A small masked image model, trained from scratch.
Model: 7.48M parameters, 40-pixel images, encoder norm layernorm, encoder activation quick_gelu, encoder patch size [4, 4], encoder layers 16, decoder width 192, decoder layers 4.
Rows from block 9 of the encoder of a small masked image model, named by matrix and row number. Rows with one number belong to one neuron. Each number is 128 + 24 x the weight over its row's rms, rounded and kept within 0 to 255. All counts start at 0.
After each neuron's rows are labels from the 100 images, of 14976, where the neuron reaches its highest value: "colour at peak" is the nearest of a few named colours to the mean colour under the peak. Only what is clearly more common there than usual is listed. The data: photos of plants, animals and fungi (iNaturalist). In brackets: how many of the 100, against the usual share in percent.
# fc1: MLP up (encoder.blocks.9.mlp.fc1.weight, 576x192), inputs 0-191
# fc2: MLP down (encoder.blocks.9.mlp.fc2.weight, 192x576, transposed), outputs 0-191

fc1.499 [ 93  80 164 114 107 119 130  99 114 166 129 145 149 160  99 102 119 155 149 144 114 101 128 151 130 153 114  83  94 118 162 121 134 125  74 107 134 105 117 125 138 133 130 102 117 159 132 128 105 139 167 144 134 141 104 108 153 143 144 159 146 123 100 124 148  85  96 144 148 129 103 136 178 144 125 132 141  79 160 127 139  89 173 131 172 151 195 139 149 131 106  97 132 163 132 149 162 127 120  92 146 102 138 160 109 150 141 150 166 103 161 128  85 132 106 111 147  95 164 140 126 144 114  91 136 153 143 147 119 179  91 145 111 170 110 109 135 144 125 142 138 116 126 113 123 107 139 112  96 172  90 146 158  92  88 119 125 136 108  96 144 131 140 149 111 144 139 107  92 120  78 126 158 149 145 125 140 124 123 140 122 129  99  89 117 168  96 129  77 138 143 144]
fc2.499 [154 102 154 159 119 140 116 148 107  98 148 137 110 106 104 146 148 142  64 149  88 110 106  76 133 169 127 110  79 163 155 121  90 140 167 160 149 121  93 145 107 167 158 130 133 125 115 113 122 146 129 157 124 134 144 128  94 123 126 132 135 135 119 124 133 109 132 104  91 134 155 138  95 125 114 131 148 136  70 120 112  87 131 119  84 106 146  92 148 118 105 130 125 100 159 142 112 168 141  57 134 109 145 128 150 128 109 156  79 117 166  80 102 120 145 142 152 120 117 118 166 132 138 118 150 114 137 143 128 106 153 146 181 178 129 147 113 123 148 134  97 160 167  86 142 111 154 113 123 151 113 122 165 133 115 140 142 153 149 126 104 145 105  96 111 124 141 161 137  92 117 160 101 105 154 133 137  94 102 108  76 154 124 143 121 121 152 152 147 133 174 130]
colour at peak: pink (27 vs 10.5)

fc1.252 [136 156  79 102 141 119 157 102  70 154 138 155 158 124  94  93 156 149 147  86 127 142 144 100 110 106 137 140 171 117 128 114 159 159 168 144 152 116 145 136 102 125 100 112 179  76 151 118 151 133 114 108 105 137 149 101 116 169 140 118 171 135 121 118 142 127 129 129 114 169 122 135 131 137 124 138 136 181 113 133 164  94  87 167 115 118 129 110 151 160 123 125 133 111 152 145 133 106 119 131 143 129 133 120 114 142 136 177 120 117 111 121 139 136 119 138  91  75 124 100 133 137 161 111  92 147 126 166  99 195 136 112 164  86 182 115 122 118 135 137 130 117 105 127  95 105 112 126 105 154 108 138 138 181 111 135  89 152 102 142 122 121 163 111 164 155 136 111 125 110  81 102 108 149  87 155 158 111 146 131 109 127 133 117 104 145 144 152  90 119  78 145]
fc2.252 [144 100 123 132 160 137 103 146 171 101 116 156 140 143 161 120 157 118 160 110 128 113 131 126 146 152 168 115  70 184 138 102 112 107 105 127  93 157 152  91 111 149 140 116 103 103  90 107 156 168 112 123 202 135 113  72 148  98 112 123 118 143 182 112 141 128 123 128 146 145 126 145 135 162 141 107  99 126  91 128 147 107 161 115 152 174 150 145  63 138  94 125 124 116 127 137 137 155 141 113 136 116 110 166 130 104 136 132 113 139 141 131  88 119 138 129 104 157 147 169 147 139 111 133 160  90 105  83 139  80 126 115 131 104 137 116 128 161 106 121  94  97  98 131 140 159  90 142 155 121 117 154 121 117 155 103 148  75 127 165 147 140 137 157 140 115 113 104 168 139 111 151 131 119 116 112 155 140 133 114 109 130 162 108  99 104  89 122 148 136 168 116]
colour at peak: brown (55 vs 24.3)

fc1.146 [126 183  95 117 100 114 160 133 114 119  92 139 162 144 167 108 121 104  82 122 112 144 134  92 110 142 153 141 133 129 119 151 205 134 115 130 107 143  96 148 117 106 135 128 120  82 104 117 107  87 107 130 199 121 148 116 165  88 113 176  95 140 138 162 176 142 104 155 147  97 118 102 123 133 147 169 130 147 114 165 160 133 101 111 101 160 173 146 145 117  68  81 105 132 131 105 126 120 149 103  91 117 120 132 161 138 109  93 104 130 153 141 110 152 128 122 113 138 164 125 124 189 126 153 150 135  96 139 122 147 116  92 128 152 143 112 117  86 128 117 155 148 163 153 127 108 116 157 116 124 139 106 130 125 122 116 155 108 120 130 127 142 108 128 167 154  99 136  89 124 148 121 115 106 118 141 104 121 128 155 166 128 108 140 156  91 128 118 152  90 119 139]
fc2.146 [141  80 159 134 125 139 107 142 129 133 113 138 140 146  96 126 162 144 153 112 140 100 155 139 140 107 115 118  71 124 141 151 127 206 150 157 120  98 114 143 101 105 114 160  90 154 150 171 119 149 145 114 134 201  94 128 103 175 121 112 147 145 148 114 105 121 140 139  79 123 115 118 165 121 125 123 135 140 146 148  77 135 128 113 157 198 100  96 159 105 126 117 175 117 114 193 150 124 106 133 159 113 111 143 132 103 107 131 152 141 151 133 125 150 102 144 142 166 124 139 142  87  91  58  93  87 140 111 140 169 125 122  88 126 122 145 142 154 156 128 162 101 129  78 128 104 134 149 141 146 104 136 102 158 126 136 106 140 143 110 129 134 149 122 141 144 143 145 169 129  93 115 146 130 127 126 132 121 143 107 121 152 124 125  94 126 119 112 114 110 129 114]
colour at peak: white (38 vs 6.1)

fc1.439 [ 95 111 136 167 115 136 114 105 112 111 117 172 121 134 108 134 149 103 107 122  63 139 145 131 160 155 133  91  78 175  92 106 140 118  95 119 130 134 177 108 150 114 104 171 141 129 145 141 139 112 105 128 103 175 129 154 153 110 126 151 169 150 158 131 172  91 121 139 116 129 102 128 160 131 139 110 137 160 149  94 143 115 127 116 155 138 158 132 141 133  98 135 123 129 127 132 139 141 102 129 151 120  80 132 169  94  98 172 144 115 144 158 125 123 147 120  86 151 109 144 171 115 108 146 117 137 126 145 188 145 170 118 108 136 111 132 148 109  86  88 158 114 120 108 113 148  93 140 117 123 121  95 115 112 125 111 152 101 106 126 102 139 126 114 114 119 125  88 134 103  84 119 123  94 180 188  97 144 123 128 164  93 123 115 133 161 138 115  87 173  97 142]
fc2.439 [136 131 121 135 152 135  91  81 156 167 134 116 101 112  86  70 129 106 140 147 134 189 139 154 107 134 125 118 128 108 123 149 118 143 125 146 142  75 111 152 117 149 119 157 101 163 154 130 121 153  91 143 140 135 141 120 112 116  87 136 102 104 107 141 145  66 110 139 141 169 114 133 106 148  96 106 133 131 107  71 129 128 131 114 170 132  76 146 178 112 123 134 101 109 122 118 117 156 104 150 117  96 159 137 181  70 106 102 103 150 156 140  92 158  98 124 117 106 137  93  97 138 118 109 124 136 142 113 128 105 109  98 109 129 115 127  97 137  72 171 143  96 131 117 140 124  82 151 164 138 105 108 118 133 106 133 154 130 101 140 154 133 111 112 142 151 118 140 119 129 105 127 154 117 118 167 149 152 136  91 171 103 142 102 146 122  79 142 103 120 153 155]
colour at peak: pink (29 vs 10.5)

fc1.434 [100 138 112 121 105 128  93 157 156 154  82 145 118 107 113 130  71  89 128 138  63 135 104 141 132 134 126 109 152 111 111  97 116 135 131  98 164 139 150  68 169 110 130 140 110 138  88 102 116 103  62 164 133  99 155 119 112 135 125 120 131 137 140 135  99 151 117 112 137  99 100 133 151 137 108 100 108 174 121 104 163 130  94 160 126 124 140  62 149 138 109 142 140 155 163 108 127 126 118 134 110 100 145 120 156 117 111 162 159 120 147 143 149 141 148 145 112 151 127 138 148 109 139 116 129  91 135 134 134 140 110 162 125 120 102 142 126 144 123  63 144  99 142 126 127 179 128 147 134 169 113 127 152  86 129 172 157 122 147 134 137 171 108 158 165 134 168 121 130 124 131 102 147 136 175 126 141 112 140 129 118 100 129 118 137 183 136 100 144 132 193 158]
fc2.434 [135  85 120 152 112 124 105 160 145 125 156 116 164 112 149 163 113 105 130 141 118 157 119  80 182 152 138 132 152 140 102 135 129 106 154 121 150 144 128 113 145 125  87 108  59 147 107  78 130 118 150 114 119 109 138 141 144 157 145 146 102 199  80 118 199 179 147 130 121 178 106 148 103 126 127 141 149 133 112 106 104 105  91 139 119  91 135 132 124 154 141 108 162 128 115 108 141 137 142 107 104 104 103 173 138  77 128 130 125 133 133 111 167 158 127 169  98 141 158 144 125 137 118  81 127 103 147 130 139 140 137 145 138  99 115 121  89 141 155 107 145 109 115 114 134 143 146 121 127 131 142 122 100 128  91 121 104 153 157 131  98 111 191 126 146 116 138 131 159 116  93 153 128 108 140 172 125 146 149 128 128 140  91 101 120 112 145 130 158  69 103 121]
colour at peak: pink (30 vs 10.5)

fc1.284 [124 126 108 109  98  97 135 142  78 174 118  86 100 134 128 100 127  94 131 133 195 130  90 151 121 173 162 105 129 128 161  61 164 131 130 174 156 135 116 152 136  89 146 109 159 125 123 121 111  99 133 140 142 115 135 111 105 115 176 124 115 122 129 143  98 122 116 150 156 113 120 120 186 122 156 162 132 147 128 100 141 123 168 141  97 148 160 142  91 137 126  94 128 114 140 139  93 102 121 123 156 126 138  95 156 114  91  75 109 133 181 114 104 115 131 143 115 109  88 128 128  91  87 143 108 162 152 130 172 162 162 122 116 123 128  86 135 139 177 130 141 120 107 114 154 119 137 106 102 132 161 135 136 128 136 136  91 122  93 136 135 154 135 149  89 108 119 125 103 147 155 138 160 172 114 125  86 113 167 150 133 122 139 127 149 144 117 109 146 106 102 137]
fc2.284 [124 162 155 110 140 111 164  73 139 136 130  95 129 143 104 113 118 133 143 130 142 149 133 153 125 146 161 164 143 137 118 179 124 144  95 154  91 145 130 132 143 181 182 159 117 125 148 140 139 138 143  87 126 171 170 137 123  94 140 159 141 117 119 153 156 153 118 138 133  86 194 133 144 105 130 103 143 129 118  79 132 127 154 137 145 114  85 159 137  96 117 103 143 123 105 105 167 150 101 159 108 123  86 128 136 140  97 107 137 175 102 130  95 158 119 131 127 100 110 103 132  88 140 132 136 160 122 118 116 110 102 156  98 107 129 129 173 170 145  98 114 112  80 124 121  94 102 128  95 171 135 117 156 137 172 121 124 179  92 131 121 156 119 122 125 120 167 142 125 135 106 113 140  85 149 106 122 120 114 132 138 156 175 130 121 129 125 155  82 112 151 101]
colour at peak: white (32 vs 6.1)

fc1.272 [122 167 125 100 138 117 120  95  99 158 152 153 128 130 137  98 128 152  91  98 189 119 130 137 132 112 112 155 160 113  99 129 129 107 130 101 169 101 129 157 132  96 129 155 161  93 161 153 125  90 132  91 142 149 132 145  91 148 157 109 121 120 120 122 134  96 147 145 101 175 124 100 132 156 117 129 148 133 105 131 148 158 110 144 119  79 100 150 130 139  89 138 193 161 145 164 151 127 144 118 111 111 159 121 113 150  87  96  93 127 138 105 171 111  97 128 142  71 107  98 101 135 124 151 167 147 150  89 163 126 131 148 142 133  84 152  93 152 126 134 146 166 100 122 125 120 107 115 121  96 150 128 127 123 159 135 132 118  98 157 126 133 108  91 109  96 118 132  48 126 144  98 132 164 122 161 141 131 166 116 158 151 149 148  93 123 142 145 128 115 126 133]
fc2.272 [137 123 129 161 114 162 120 172 191 117 115 137 109 158 132 141 156 141 127 119 111 109 147 101 121 123 128 122 137 124 120 121 114  93 152 108  88 140 153 129 126 145 128  96  98 130 132 149 149 142 120 116 124 117 140  79 105 113  83 137 142 128 109 160 110 140 104 108 157 109 118 134 152 157 141 106 124 191 167 131 152 150 140 131 173 173 113 175 102 159 128 128 120 116 115 108 135 114 121 161 161 121 136 141  98  98 175 125 136 121 112 160 115 120 141 124  83 113 143 123 148 129 106 104 122 110  69 180 105 115 184 112 115 138 162 108  75 117 143 101 132 153 160  77 158 152 131  85 112 169 173 161 112 134 139 133 116 101 153 114 140 111 128 102 143  53 146  97 179 126 125 118 125 138 138 137 133 125 121 119 134 130 154 126 142 136  84 160 115 172 139 121]
colour at peak: pink (27 vs 10.5)

fc1.307 [100 124 103 139  84 126 133 125 115 128 128  95 148 124  75  84 151 145  93 163 112 143 103 157 126  97 100 129 136 146 164 112 146 126 130 130 111 140 126 118 109 117 128 155 167  91 119 112 152 101 116 144 109 147 139 159 118 153 121 146 154 133 151 131 165 116 138 111 114 127 147 177 101 115 114 141 125 126 117  57 108 102 158 119 130 126 191 157 115 127 124 134 133 105 140 127 152  87 148 158 140 168 156 131 115 128 109 106 128 150 143 101 139  98 157 114  93 121 128 142  88 102 100 138  74 153 106 136 128 120 138 160 152 120 124  99 142 183  75 120 100 109 159 117 113 152 127 145 124 127 108 132  73 124 122 130 138 151 124 113  94 164 108  96 161  95 188 115 129 147 130 146 164 120 126 136  64 132 117 136 147 170 157 126 138 118 100 167 172 128  83 132]
fc2.307 [123 167 167  87 148  97 124 101 106 140 110 154 129 133 159 138 112 147 153 116 150 126 147 116 143 125 169 160  77 137  77 124  99 154 136 112 154 102 120 155 130  77 108 130 149 140 111 108  70 119 120 150  78 123 159  80 129 109 183 126 117 119 136 143 127 163 129 145 110 152  88 104 138  87 151 117 138 127 140 155 153 125 168 107 150  94 161 114 153 128 134 128 141 162 121 138  96 109 168  84 109 122 138 137 133 113 121 138 155 131 102 151 120 144 152 125 133  78 128  92 128 134 119 163 119 148 127 131 122 126 105 100 131  98 125 181 130 104 171 125 140 122  92 115 174  84 107 141 114 106 125 118 117  86 105 138 108 118  99 163 156 142 131 147 122 101  65 130 150 168 121 110  99 138 134 143 162 130 155 100 109 108  92 122  91 125 153 126 118 144  95 154]
colour at peak: white (32 vs 6.1)