A small masked image model, trained from scratch: encoder activation quick_gelu, muon at rate 0.0031.
Rows from block 10 of the encoder of a small masked image model, named by matrix and row number. Rows with one number belong to one neuron. Each number is 50 + 10 x the weight over its row's rms, rounded and kept within 0 to 99. All counts start at 0. After the name is the row's rms in percent of the matrix's.
Before each neuron's rows are labels from the 100 images, of 14976, where the neuron reaches its highest value: "colour at peak" is the nearest of a few named colours to the mean colour under the peak. Only what is clearly more common there than usual is listed. The data: photos of plants, animals and fungi (iNaturalist). In brackets: how many of the 100, against the usual share in percent.
# fc1: MLP up (encoder.blocks.10.mlp.fc1.weight, 576x192), inputs 128-191
# fc2: MLP down (encoder.blocks.10.mlp.fc2.weight, 192x576, transposed), outputs 128-191

colour at peak: black (29 vs 3.9)
fc1.430 104:49 36 66 36 61 40 63 50 45 43 47 57 49 46 55 70 35 40 51 56 47 29 53 35 65 55 52 64 38 48 67 34 43 49 32 45 50 57 44 44 40 52 62 63 45 42 53 57 48 56 39 43 31 59 60 47 61 34 47 34 50 48 56 61
fc2.430 108:33 54 32 61 68 43 46 47 69 31 65 43 43 66 60 55 63 53 56 60 49 40 53 65 64 45 38 55 47 49 44 67 46 42 57 40 53 48 57 58 45 50 60 52 51 38 35 43 41 46 48 46 30 49 41 52 33 63 51 50 57 48 59 44

colour at peak: cyan (46 vs 2.5); blue (28 vs 0.4)
fc1.49 062:53 42 45 36 53 57 66 63 52 58 47 52 56 34 42 56 54 88 33 39 65 46 73 49 43 48 59 45 57 56 47 61 41 56 55 50 48 55 62 43 41 33 63 47 63 50 59 51 52 54 51 56 54 52 39 71 50 32 62 59 63 46 52 50
fc2.49 071:47 49 72 45 48 63 37 45 47 50 40 47 37 49 72 51 47 68 44 53 41 61 42 53 61 72 39 54 39 74 50 45 52 50 63 34 37 41 37 40 59 53 46 53 43 53 42 54 45 21 41 68 43 51 42 63 57 62 56 51 37 45 32 58

colour at peak: grey (82 vs 48.6)
fc1.471 113:45 29 48 51 56 66 62 60 65 49 41 42 64 45 37 57 50 78 38 46 40 42 59 52 38 50 43 63 68 52 51 62 52 45 57 38 52 48 49 55 45 41 45 74 50 37 37 45 50 45 36 49 44 53 56 54 39 55 55 54 56 44 50 43
fc2.471 098:31 49 53 42 51 46 58 39 48 51 60 61 50 62 44 61 61 40 44 51 56 59 47 47 60 42 42 53 58 62 35 42 58 60 48 47 46 52 52 47 49 59 63 35 54 40 49 58 47 52 56 34 47 78 49 57 49 47 36 59 45 49 57 37

colour at peak: white (50 vs 6.1)
fc1.155 091:51 57 58 32 47 42 52 58 53 41 53 54 47 34 51 64 46 45 55 58 37 61 39 43 43 51 41 48 40 45 50 40 60 44 53 54 68 46 50 52 44 50 87 58 45 58 44 48 37 41 51 64 52 56 35 59 48 24 36 58 65 58 44 61
fc2.155 086:50 54 54 59 45 41 51 63 52 50 57 49 73 43 30 37 60 51 50 47 44 74 50 55 49 67 50 59 54 68 58 47 39 51 41 45 42 44 57 52 53 45 47 42 67 42 39 38 49 61 56 44 47 54 50 39 24 43 41 44 40 50 55 51

colour at peak: brown (53 vs 24.3)
fc1.195 119:68 49 67 65 54 57 65 60 55 43 49 54 30 53 36 54 46 44 36 44 51 61 45 38 37 49 56 34 33 59 56 44 54 50 46 56 47 44 44 36 49 58 57 52 24 67 52 55 52 59 60 59 41 42 37 44 47 42 46 47 24 53 45 47
fc2.195 120:44 44 47 50 34 61 46 43 47 64 56 38 61 42 59 44 42 41 44 48 56 70 52 30 45 61 50 58 70 55 51 29 28 67 45 47 52 58 52 60 47 53 62 53 38 45 48 44 65 53 67 54 71 62 36 43 37 48 38 48 64 49 58 52

colour at peak: brown (53 vs 24.3)
fc1.182 108:36 61 69 48 53 51 61 44 47 50 51 41 58 46 41 49 44 54 42 70 54 55 67 47 66 56 34 56 43 62 58 48 46 50 42 51 57 56 55 56 45 47 66 50 56 49 59 51 41 42 42 35 50 48 30 64 39 33 69 29 53 46 53 42
fc2.182 105:65 43 56 53 38 50 60 54 48 53 55 42 48 57 46 58 42 56 44 42 54 32 60 47 66 69 79 65 56 56 44 41 57 44 45 43 37 37 39 46 48 54 65 51 43 70 55 64 38 32 64 51 53 33 46 48 54 53 70 64 45 51 54 52

colour at peak: white (28 vs 6.1)
fc1.112 141:58 57 44 57 46 31 58 46 42 57 44 38 45 61 46 54 50 57 30 54 38 41 49 60 47 56 53 42 47 47 40 48 53 57 47 67 65 60 46 42 47 42 35 69 43 57 70 63 57 57 60 47 62 49 39 34 49 64 56 59 55 46 40 69
fc2.112 135:60 63 47 59 49 49 44 59 39 32 50 54 52 35 67 48 40 53 51 59 52 66 49 52 42 42 47 49 45 66 37 69 47 57 54 48 44 38 52 64 47 50 37 52 61 44 47 44 62 45 68 45 49 59 39 47 61 52 42 45 38 56 44 33

colour at peak: pink (32 vs 10.5)
fc1.236 097:49 43 49 81 53 42 45 58 43 33 57 37 42 62 52 57 67 57 62 62 39 67 33 60 52 36 52 40 48 31 42 47 53 55 43 41 53 39 29 34 50 49 61 78 49 56 57 51 73 61 49 49 50 48 48 53 32 61 48 56 41 54 46 43
fc2.236 104:53 38 54 48 45 61 60 43 49 52 31 31 50 52 60 43 32 39 50 48 45 43 49 41 42 36 53 40 50 58 51 51 41 56 57 47 60 47 49 40 44 56 33 55 57 39 50 53 62 38 64 49 40 61 60 68 73 37 19 66 69 55 53 68

colour at peak: black (30 vs 3.9)
fc1.219 097:53 43 66 37 54 60 41 31 61 48 49 47 46 54 39 47 48 48 33 57 71 33 47 51 59 45 54 51 59 57 65 49 42 66 51 67 29 49 43 56 35 49 48 59 58 64 37 51 54 61 55 50 54 44 56 68 29 62 42 49 54 67 42 33
fc2.219 108:44 40 42 34 54 51 58 46 53 51 38 50 49 57 57 38 52 37 37 37 42 52 39 45 51 64 33 58 41 48 51 47 31 36 31 58 47 50 41 67 47 55 50 36 52 76 65 49 58 45 48 46 50 51 55 55 49 46 54 66 48 59 51 52

colour at peak: grey (76 vs 48.6)
fc1.337 106:46 47 45 56 37 44 47 64 53 53 53 53 59 67 58 46 60 51 55 56 53 57 49 59 44 53 70 50 39 54 58 33 61 63 44 69 54 58 54 36 46 58 48 52 36 59 47 66 50 60 38 60 42 50 60 33 50 60 54 46 45 39 68 64
fc2.337 105:49 54 56 60 54 40 56 52 41 44 44 53 44 58 40 63 50 46 39 49 51 35 64 51 42 54 53 53 54 66 41 58 67 49 52 53 30 45 40 63 44 46 56 73 73 45 49 42 52 66 79 53 44 60 58 51 57 41 55 61 44 51 54 36

colour at peak: cyan (66 vs 2.5); blue (29 vs 0.4)
fc1.450 090:49 52 41 53 41 70 58 49 56 45 46 81 64 42 64 55 32 51 50 61 43 50 58 56 43 55 43 48 50 48 49 59 60 40 52 49 52 55 41 46 46 17 54 54 46 44 45 56 58 65 56 68 37 57 60 41 75 59 54 50 51 37 39 56
fc2.450 101:36 53 56 62 56 59 58 62 42 56 34 29 34 50 55 41 50 77 36 45 38 39 43 38 30 52 34 41 47 59 24 47 53 48 61 49 59 36 59 56 54 47 36 57 52 58 40 64 43 45 52 44 51 58 51 60 53 54 58 46 41 48 65 83

colour at peak: cyan (35 vs 2.5)
fc1.470 118:61 60 59 44 58 56 16 53 46 42 45 39 45 46 43 45 42 56 44 36 39 49 54 51 66 55 55 60 56 41 69 40 44 64 42 52 60 61 46 51 50 44 48 46 60 66 48 36 46 51 55 42 65 55 56 49 32 46 57 59 63 55 58 52
fc2.470 114:51 24 52 49 31 57 41 52 39 36 59 40 52 48 48 36 55 53 44 55 51 54 63 55 61 52 52 55 62 47 60 64 45 55 48 45 48 58 54 50 35 64 58 46 46 44 53 66 39 69 52 60 63 49 39 28 33 54 43 61 57 59 65 36

colour at peak: brown (56 vs 24.3)
fc1.65 102:69 58 58 30 59 59 38 45 52 60 41 56 42 47 63 51 34 48 34 49 35 50 53 23 61 44 31 52 56 58 36 43 50 52 66 51 61 48 52 64 48 46 48 61 58 46 53 53 43 52 65 49 60 58 39 63 72 43 58 62 60 65 56 51
fc2.65 097:52 59 59 55 41 49 61 65 48 76 44 46 55 49 58 50 48 42 60 53 50 40 58 47 37 47 41 39 49 61 43 48 58 62 49 57 50 57 53 47 46 41 47 46 64 48 45 43 58 52 44 53 55 30 46 61 58 66 47 63 63 70 35 62

colour at peak: white (35 vs 6.1)
fc1.394 112:60 53 61 61 56 56 57 43 63 49 52 22 71 52 70 63 39 50 58 61 45 62 44 56 52 45 54 63 30 81 50 47 45 36 58 60 48 46 33 37 27 43 45 47 53 43 59 55 52 32 59 49 50 56 45 53 53 40 55 40 48 41 30 58
fc2.394 118:51 51 41 55 61 57 47 34 60 48 45 44 54 30 34 61 65 41 55 51 50 55 41 49 49 46 54 54 42 64 56 45 42 42 62 47 56 45 55 62 73 58 57 60 42 33 58 59 53 45 57 67 52 35 55 57 50 51 43 44 42 43 59 51

colour at peak: grey (78 vs 48.6)
fc1.111 107:48 49 52 48 55 39 48 50 48 48 50 45 48 47 37 39 40 48 36 43 48 48 41 57 62 48 57 63 53 42 68 59 56 34 38 51 62 63 43 53 39 53 36 42 64 53 53 54 34 47 50 50 50 34 63 48 62 60 50 46 39 37 40 53
fc2.111 112:60 40 52 57 53 55 62 63 50 46 30 47 47 51 55 43 30 61 41 58 51 76 58 36 60 48 66 46 67 68 44 42 47 51 43 37 47 47 59 41 64 57 56 37 31 38 40 41 43 49 51 30 65 39 62 46 36 39 37 59 52 43 63 51

colour at peak: pink (26 vs 10.5)
fc1.305 092:46 39 38 52 39 39 47 66 44 48 45 40 41 66 59 42 64 56 59 62 51 43 68 34 44 63 42 45 40 56 79 54 45 61 30 52 34 43 71 46 63 66 73 58 49 50 51 54 32 56 49 39 42 45 42 60 66 53 45 41 49 40 59 37
fc2.305 093:52 58 39 59 48 53 52 46 46 60 31 52 40 52 53 50 37 51 43 46 54 58 60 45 53 41 56 48 53 56 46 51 29 45 43 64 48 46 45 38 44 42 49 49 43 61 57 37 45 40 65 50 55 41 75 50 56 38 51 64 72 55 41 77

colour at peak: pink (27 vs 10.5)
fc1.379 124:46 53 59 46 59 43 40 54 48 53 61 43 52 56 46 54 40 55 30 52 60 42 34 50 56 48 61 59 59 50 65 38 36 46 32 47 39 67 39 55 58 58 70 50 60 62 36 56 43 56 61 48 33 50 46 43 64 68 48 49 67 56 54 34
fc2.379 125:33 56 53 55 40 50 70 48 29 57 43 51 38 51 56 47 46 54 66 55 45 50 51 47 52 51 66 63 62 50 52 55 56 54 35 63 50 40 44 45 33 47 32 68 52 59 58 37 51 54 46 27 51 50 50 57 41 56 55 69 64 42 72 47

colour at peak: white (42 vs 6.1); pink (27 vs 10.5)
fc1.540 128:65 54 47 49 62 28 55 42 46 54 58 30 53 59 38 62 56 50 47 48 36 57 61 54 38 50 51 29 48 44 67 51 50 49 49 63 67 44 77 55 50 44 31 47 61 55 61 55 54 53 46 31 57 49 54 46 50 54 52 39 59 53 57 49
fc2.540 127:33 50 35 61 53 37 27 58 48 60 34 52 54 52 34 50 46 53 54 52 53 48 49 54 41 58 38 37 56 59 58 65 42 22 63 48 76 36 27 47 38 43 59 44 36 54 53 52 34 70 60 79 55 43 39 61 61 34 62 49 43 37 52 61

colour at peak: white (37 vs 6.1); pink (28 vs 10.5)
fc1.275 094:63 43 45 69 39 34 37 42 63 50 56 37 65 47 66 54 53 65 37 46 50 60 41 83 51 51 59 66 68 41 51 61 51 44 56 53 57 45 39 62 60 59 41 51 62 49 30 57 51 56 59 37 46 37 44 40 51 54 57 63 45 48 44 48
fc2.275 100:29 52 47 60 55 43 53 59 58 72 49 41 60 54 44 51 37 63 60 52 44 48 44 36 43 53 47 61 54 61 48 61 27 42 40 54 64 60 55 49 48 55 58 51 34 80 43 38 49 43 43 61 62 44 65 51 51 67 49 49 73 56 50 48

colour at peak: white (39 vs 6.1)
fc1.166 135:59 47 56 67 68 58 51 49 64 41 79 57 54 38 53 42 59 45 47 42 36 67 60 55 48 51 42 51 46 45 58 34 32 49 60 57 50 52 35 39 41 57 40 67 33 39 51 36 54 55 61 46 43 42 47 52 48 56 36 54 36 46 46 45
fc2.166 138:65 66 45 60 44 54 32 56 39 30 42 45 45 49 44 42 54 49 50 50 46 48 65 40 74 44 60 66 50 49 50 49 56 64 50 28 47 48 51 49 51 53 41 50 42 52 56 35 42 69 45 68 48 60 43 46 42 61 42 48 69 32 58 50

colour at peak: grey (81 vs 48.6)
fc1.405 133:56 41 42 67 47 47 58 36 42 58 51 54 53 43 55 53 58 53 63 35 67 64 38 34 65 61 63 55 31 51 42 45 44 46 38 50 56 35 49 43 35 35 56 64 49 65 66 41 39 44 38 52 61 49 32 36 56 39 51 76 41 40 56 54
fc2.405 134:45 49 52 41 44 58 45 67 58 37 36 41 32 57 52 51 66 51 49 61 45 45 38 29 49 64 56 55 61 54 60 43 52 54 50 34 45 56 49 53 43 42 40 52 33 48 47 52 48 36 44 36 55 22 42 54 43 55 61 45 53 35 49 46

colour at peak: brown (49 vs 24.3)
fc1.335 123:59 64 53 49 39 59 47 60 44 30 37 60 47 49 64 64 26 44 43 45 25 25 40 35 51 46 50 48 43 44 48 51 57 63 58 48 75 39 40 60 49 50 48 47 68 43 62 54 40 47 48 46 55 63 38 54 66 47 43 45 43 32 59 42
fc2.335 118:57 63 54 40 57 41 45 49 43 41 40 68 44 59 79 65 57 48 57 45 40 31 40 53 58 55 41 49 40 52 46 56 27 54 74 45 42 55 60 59 43 41 40 42 84 57 57 59 61 41 45 53 47 56 35 45 53 65 44 48 53 67 47 65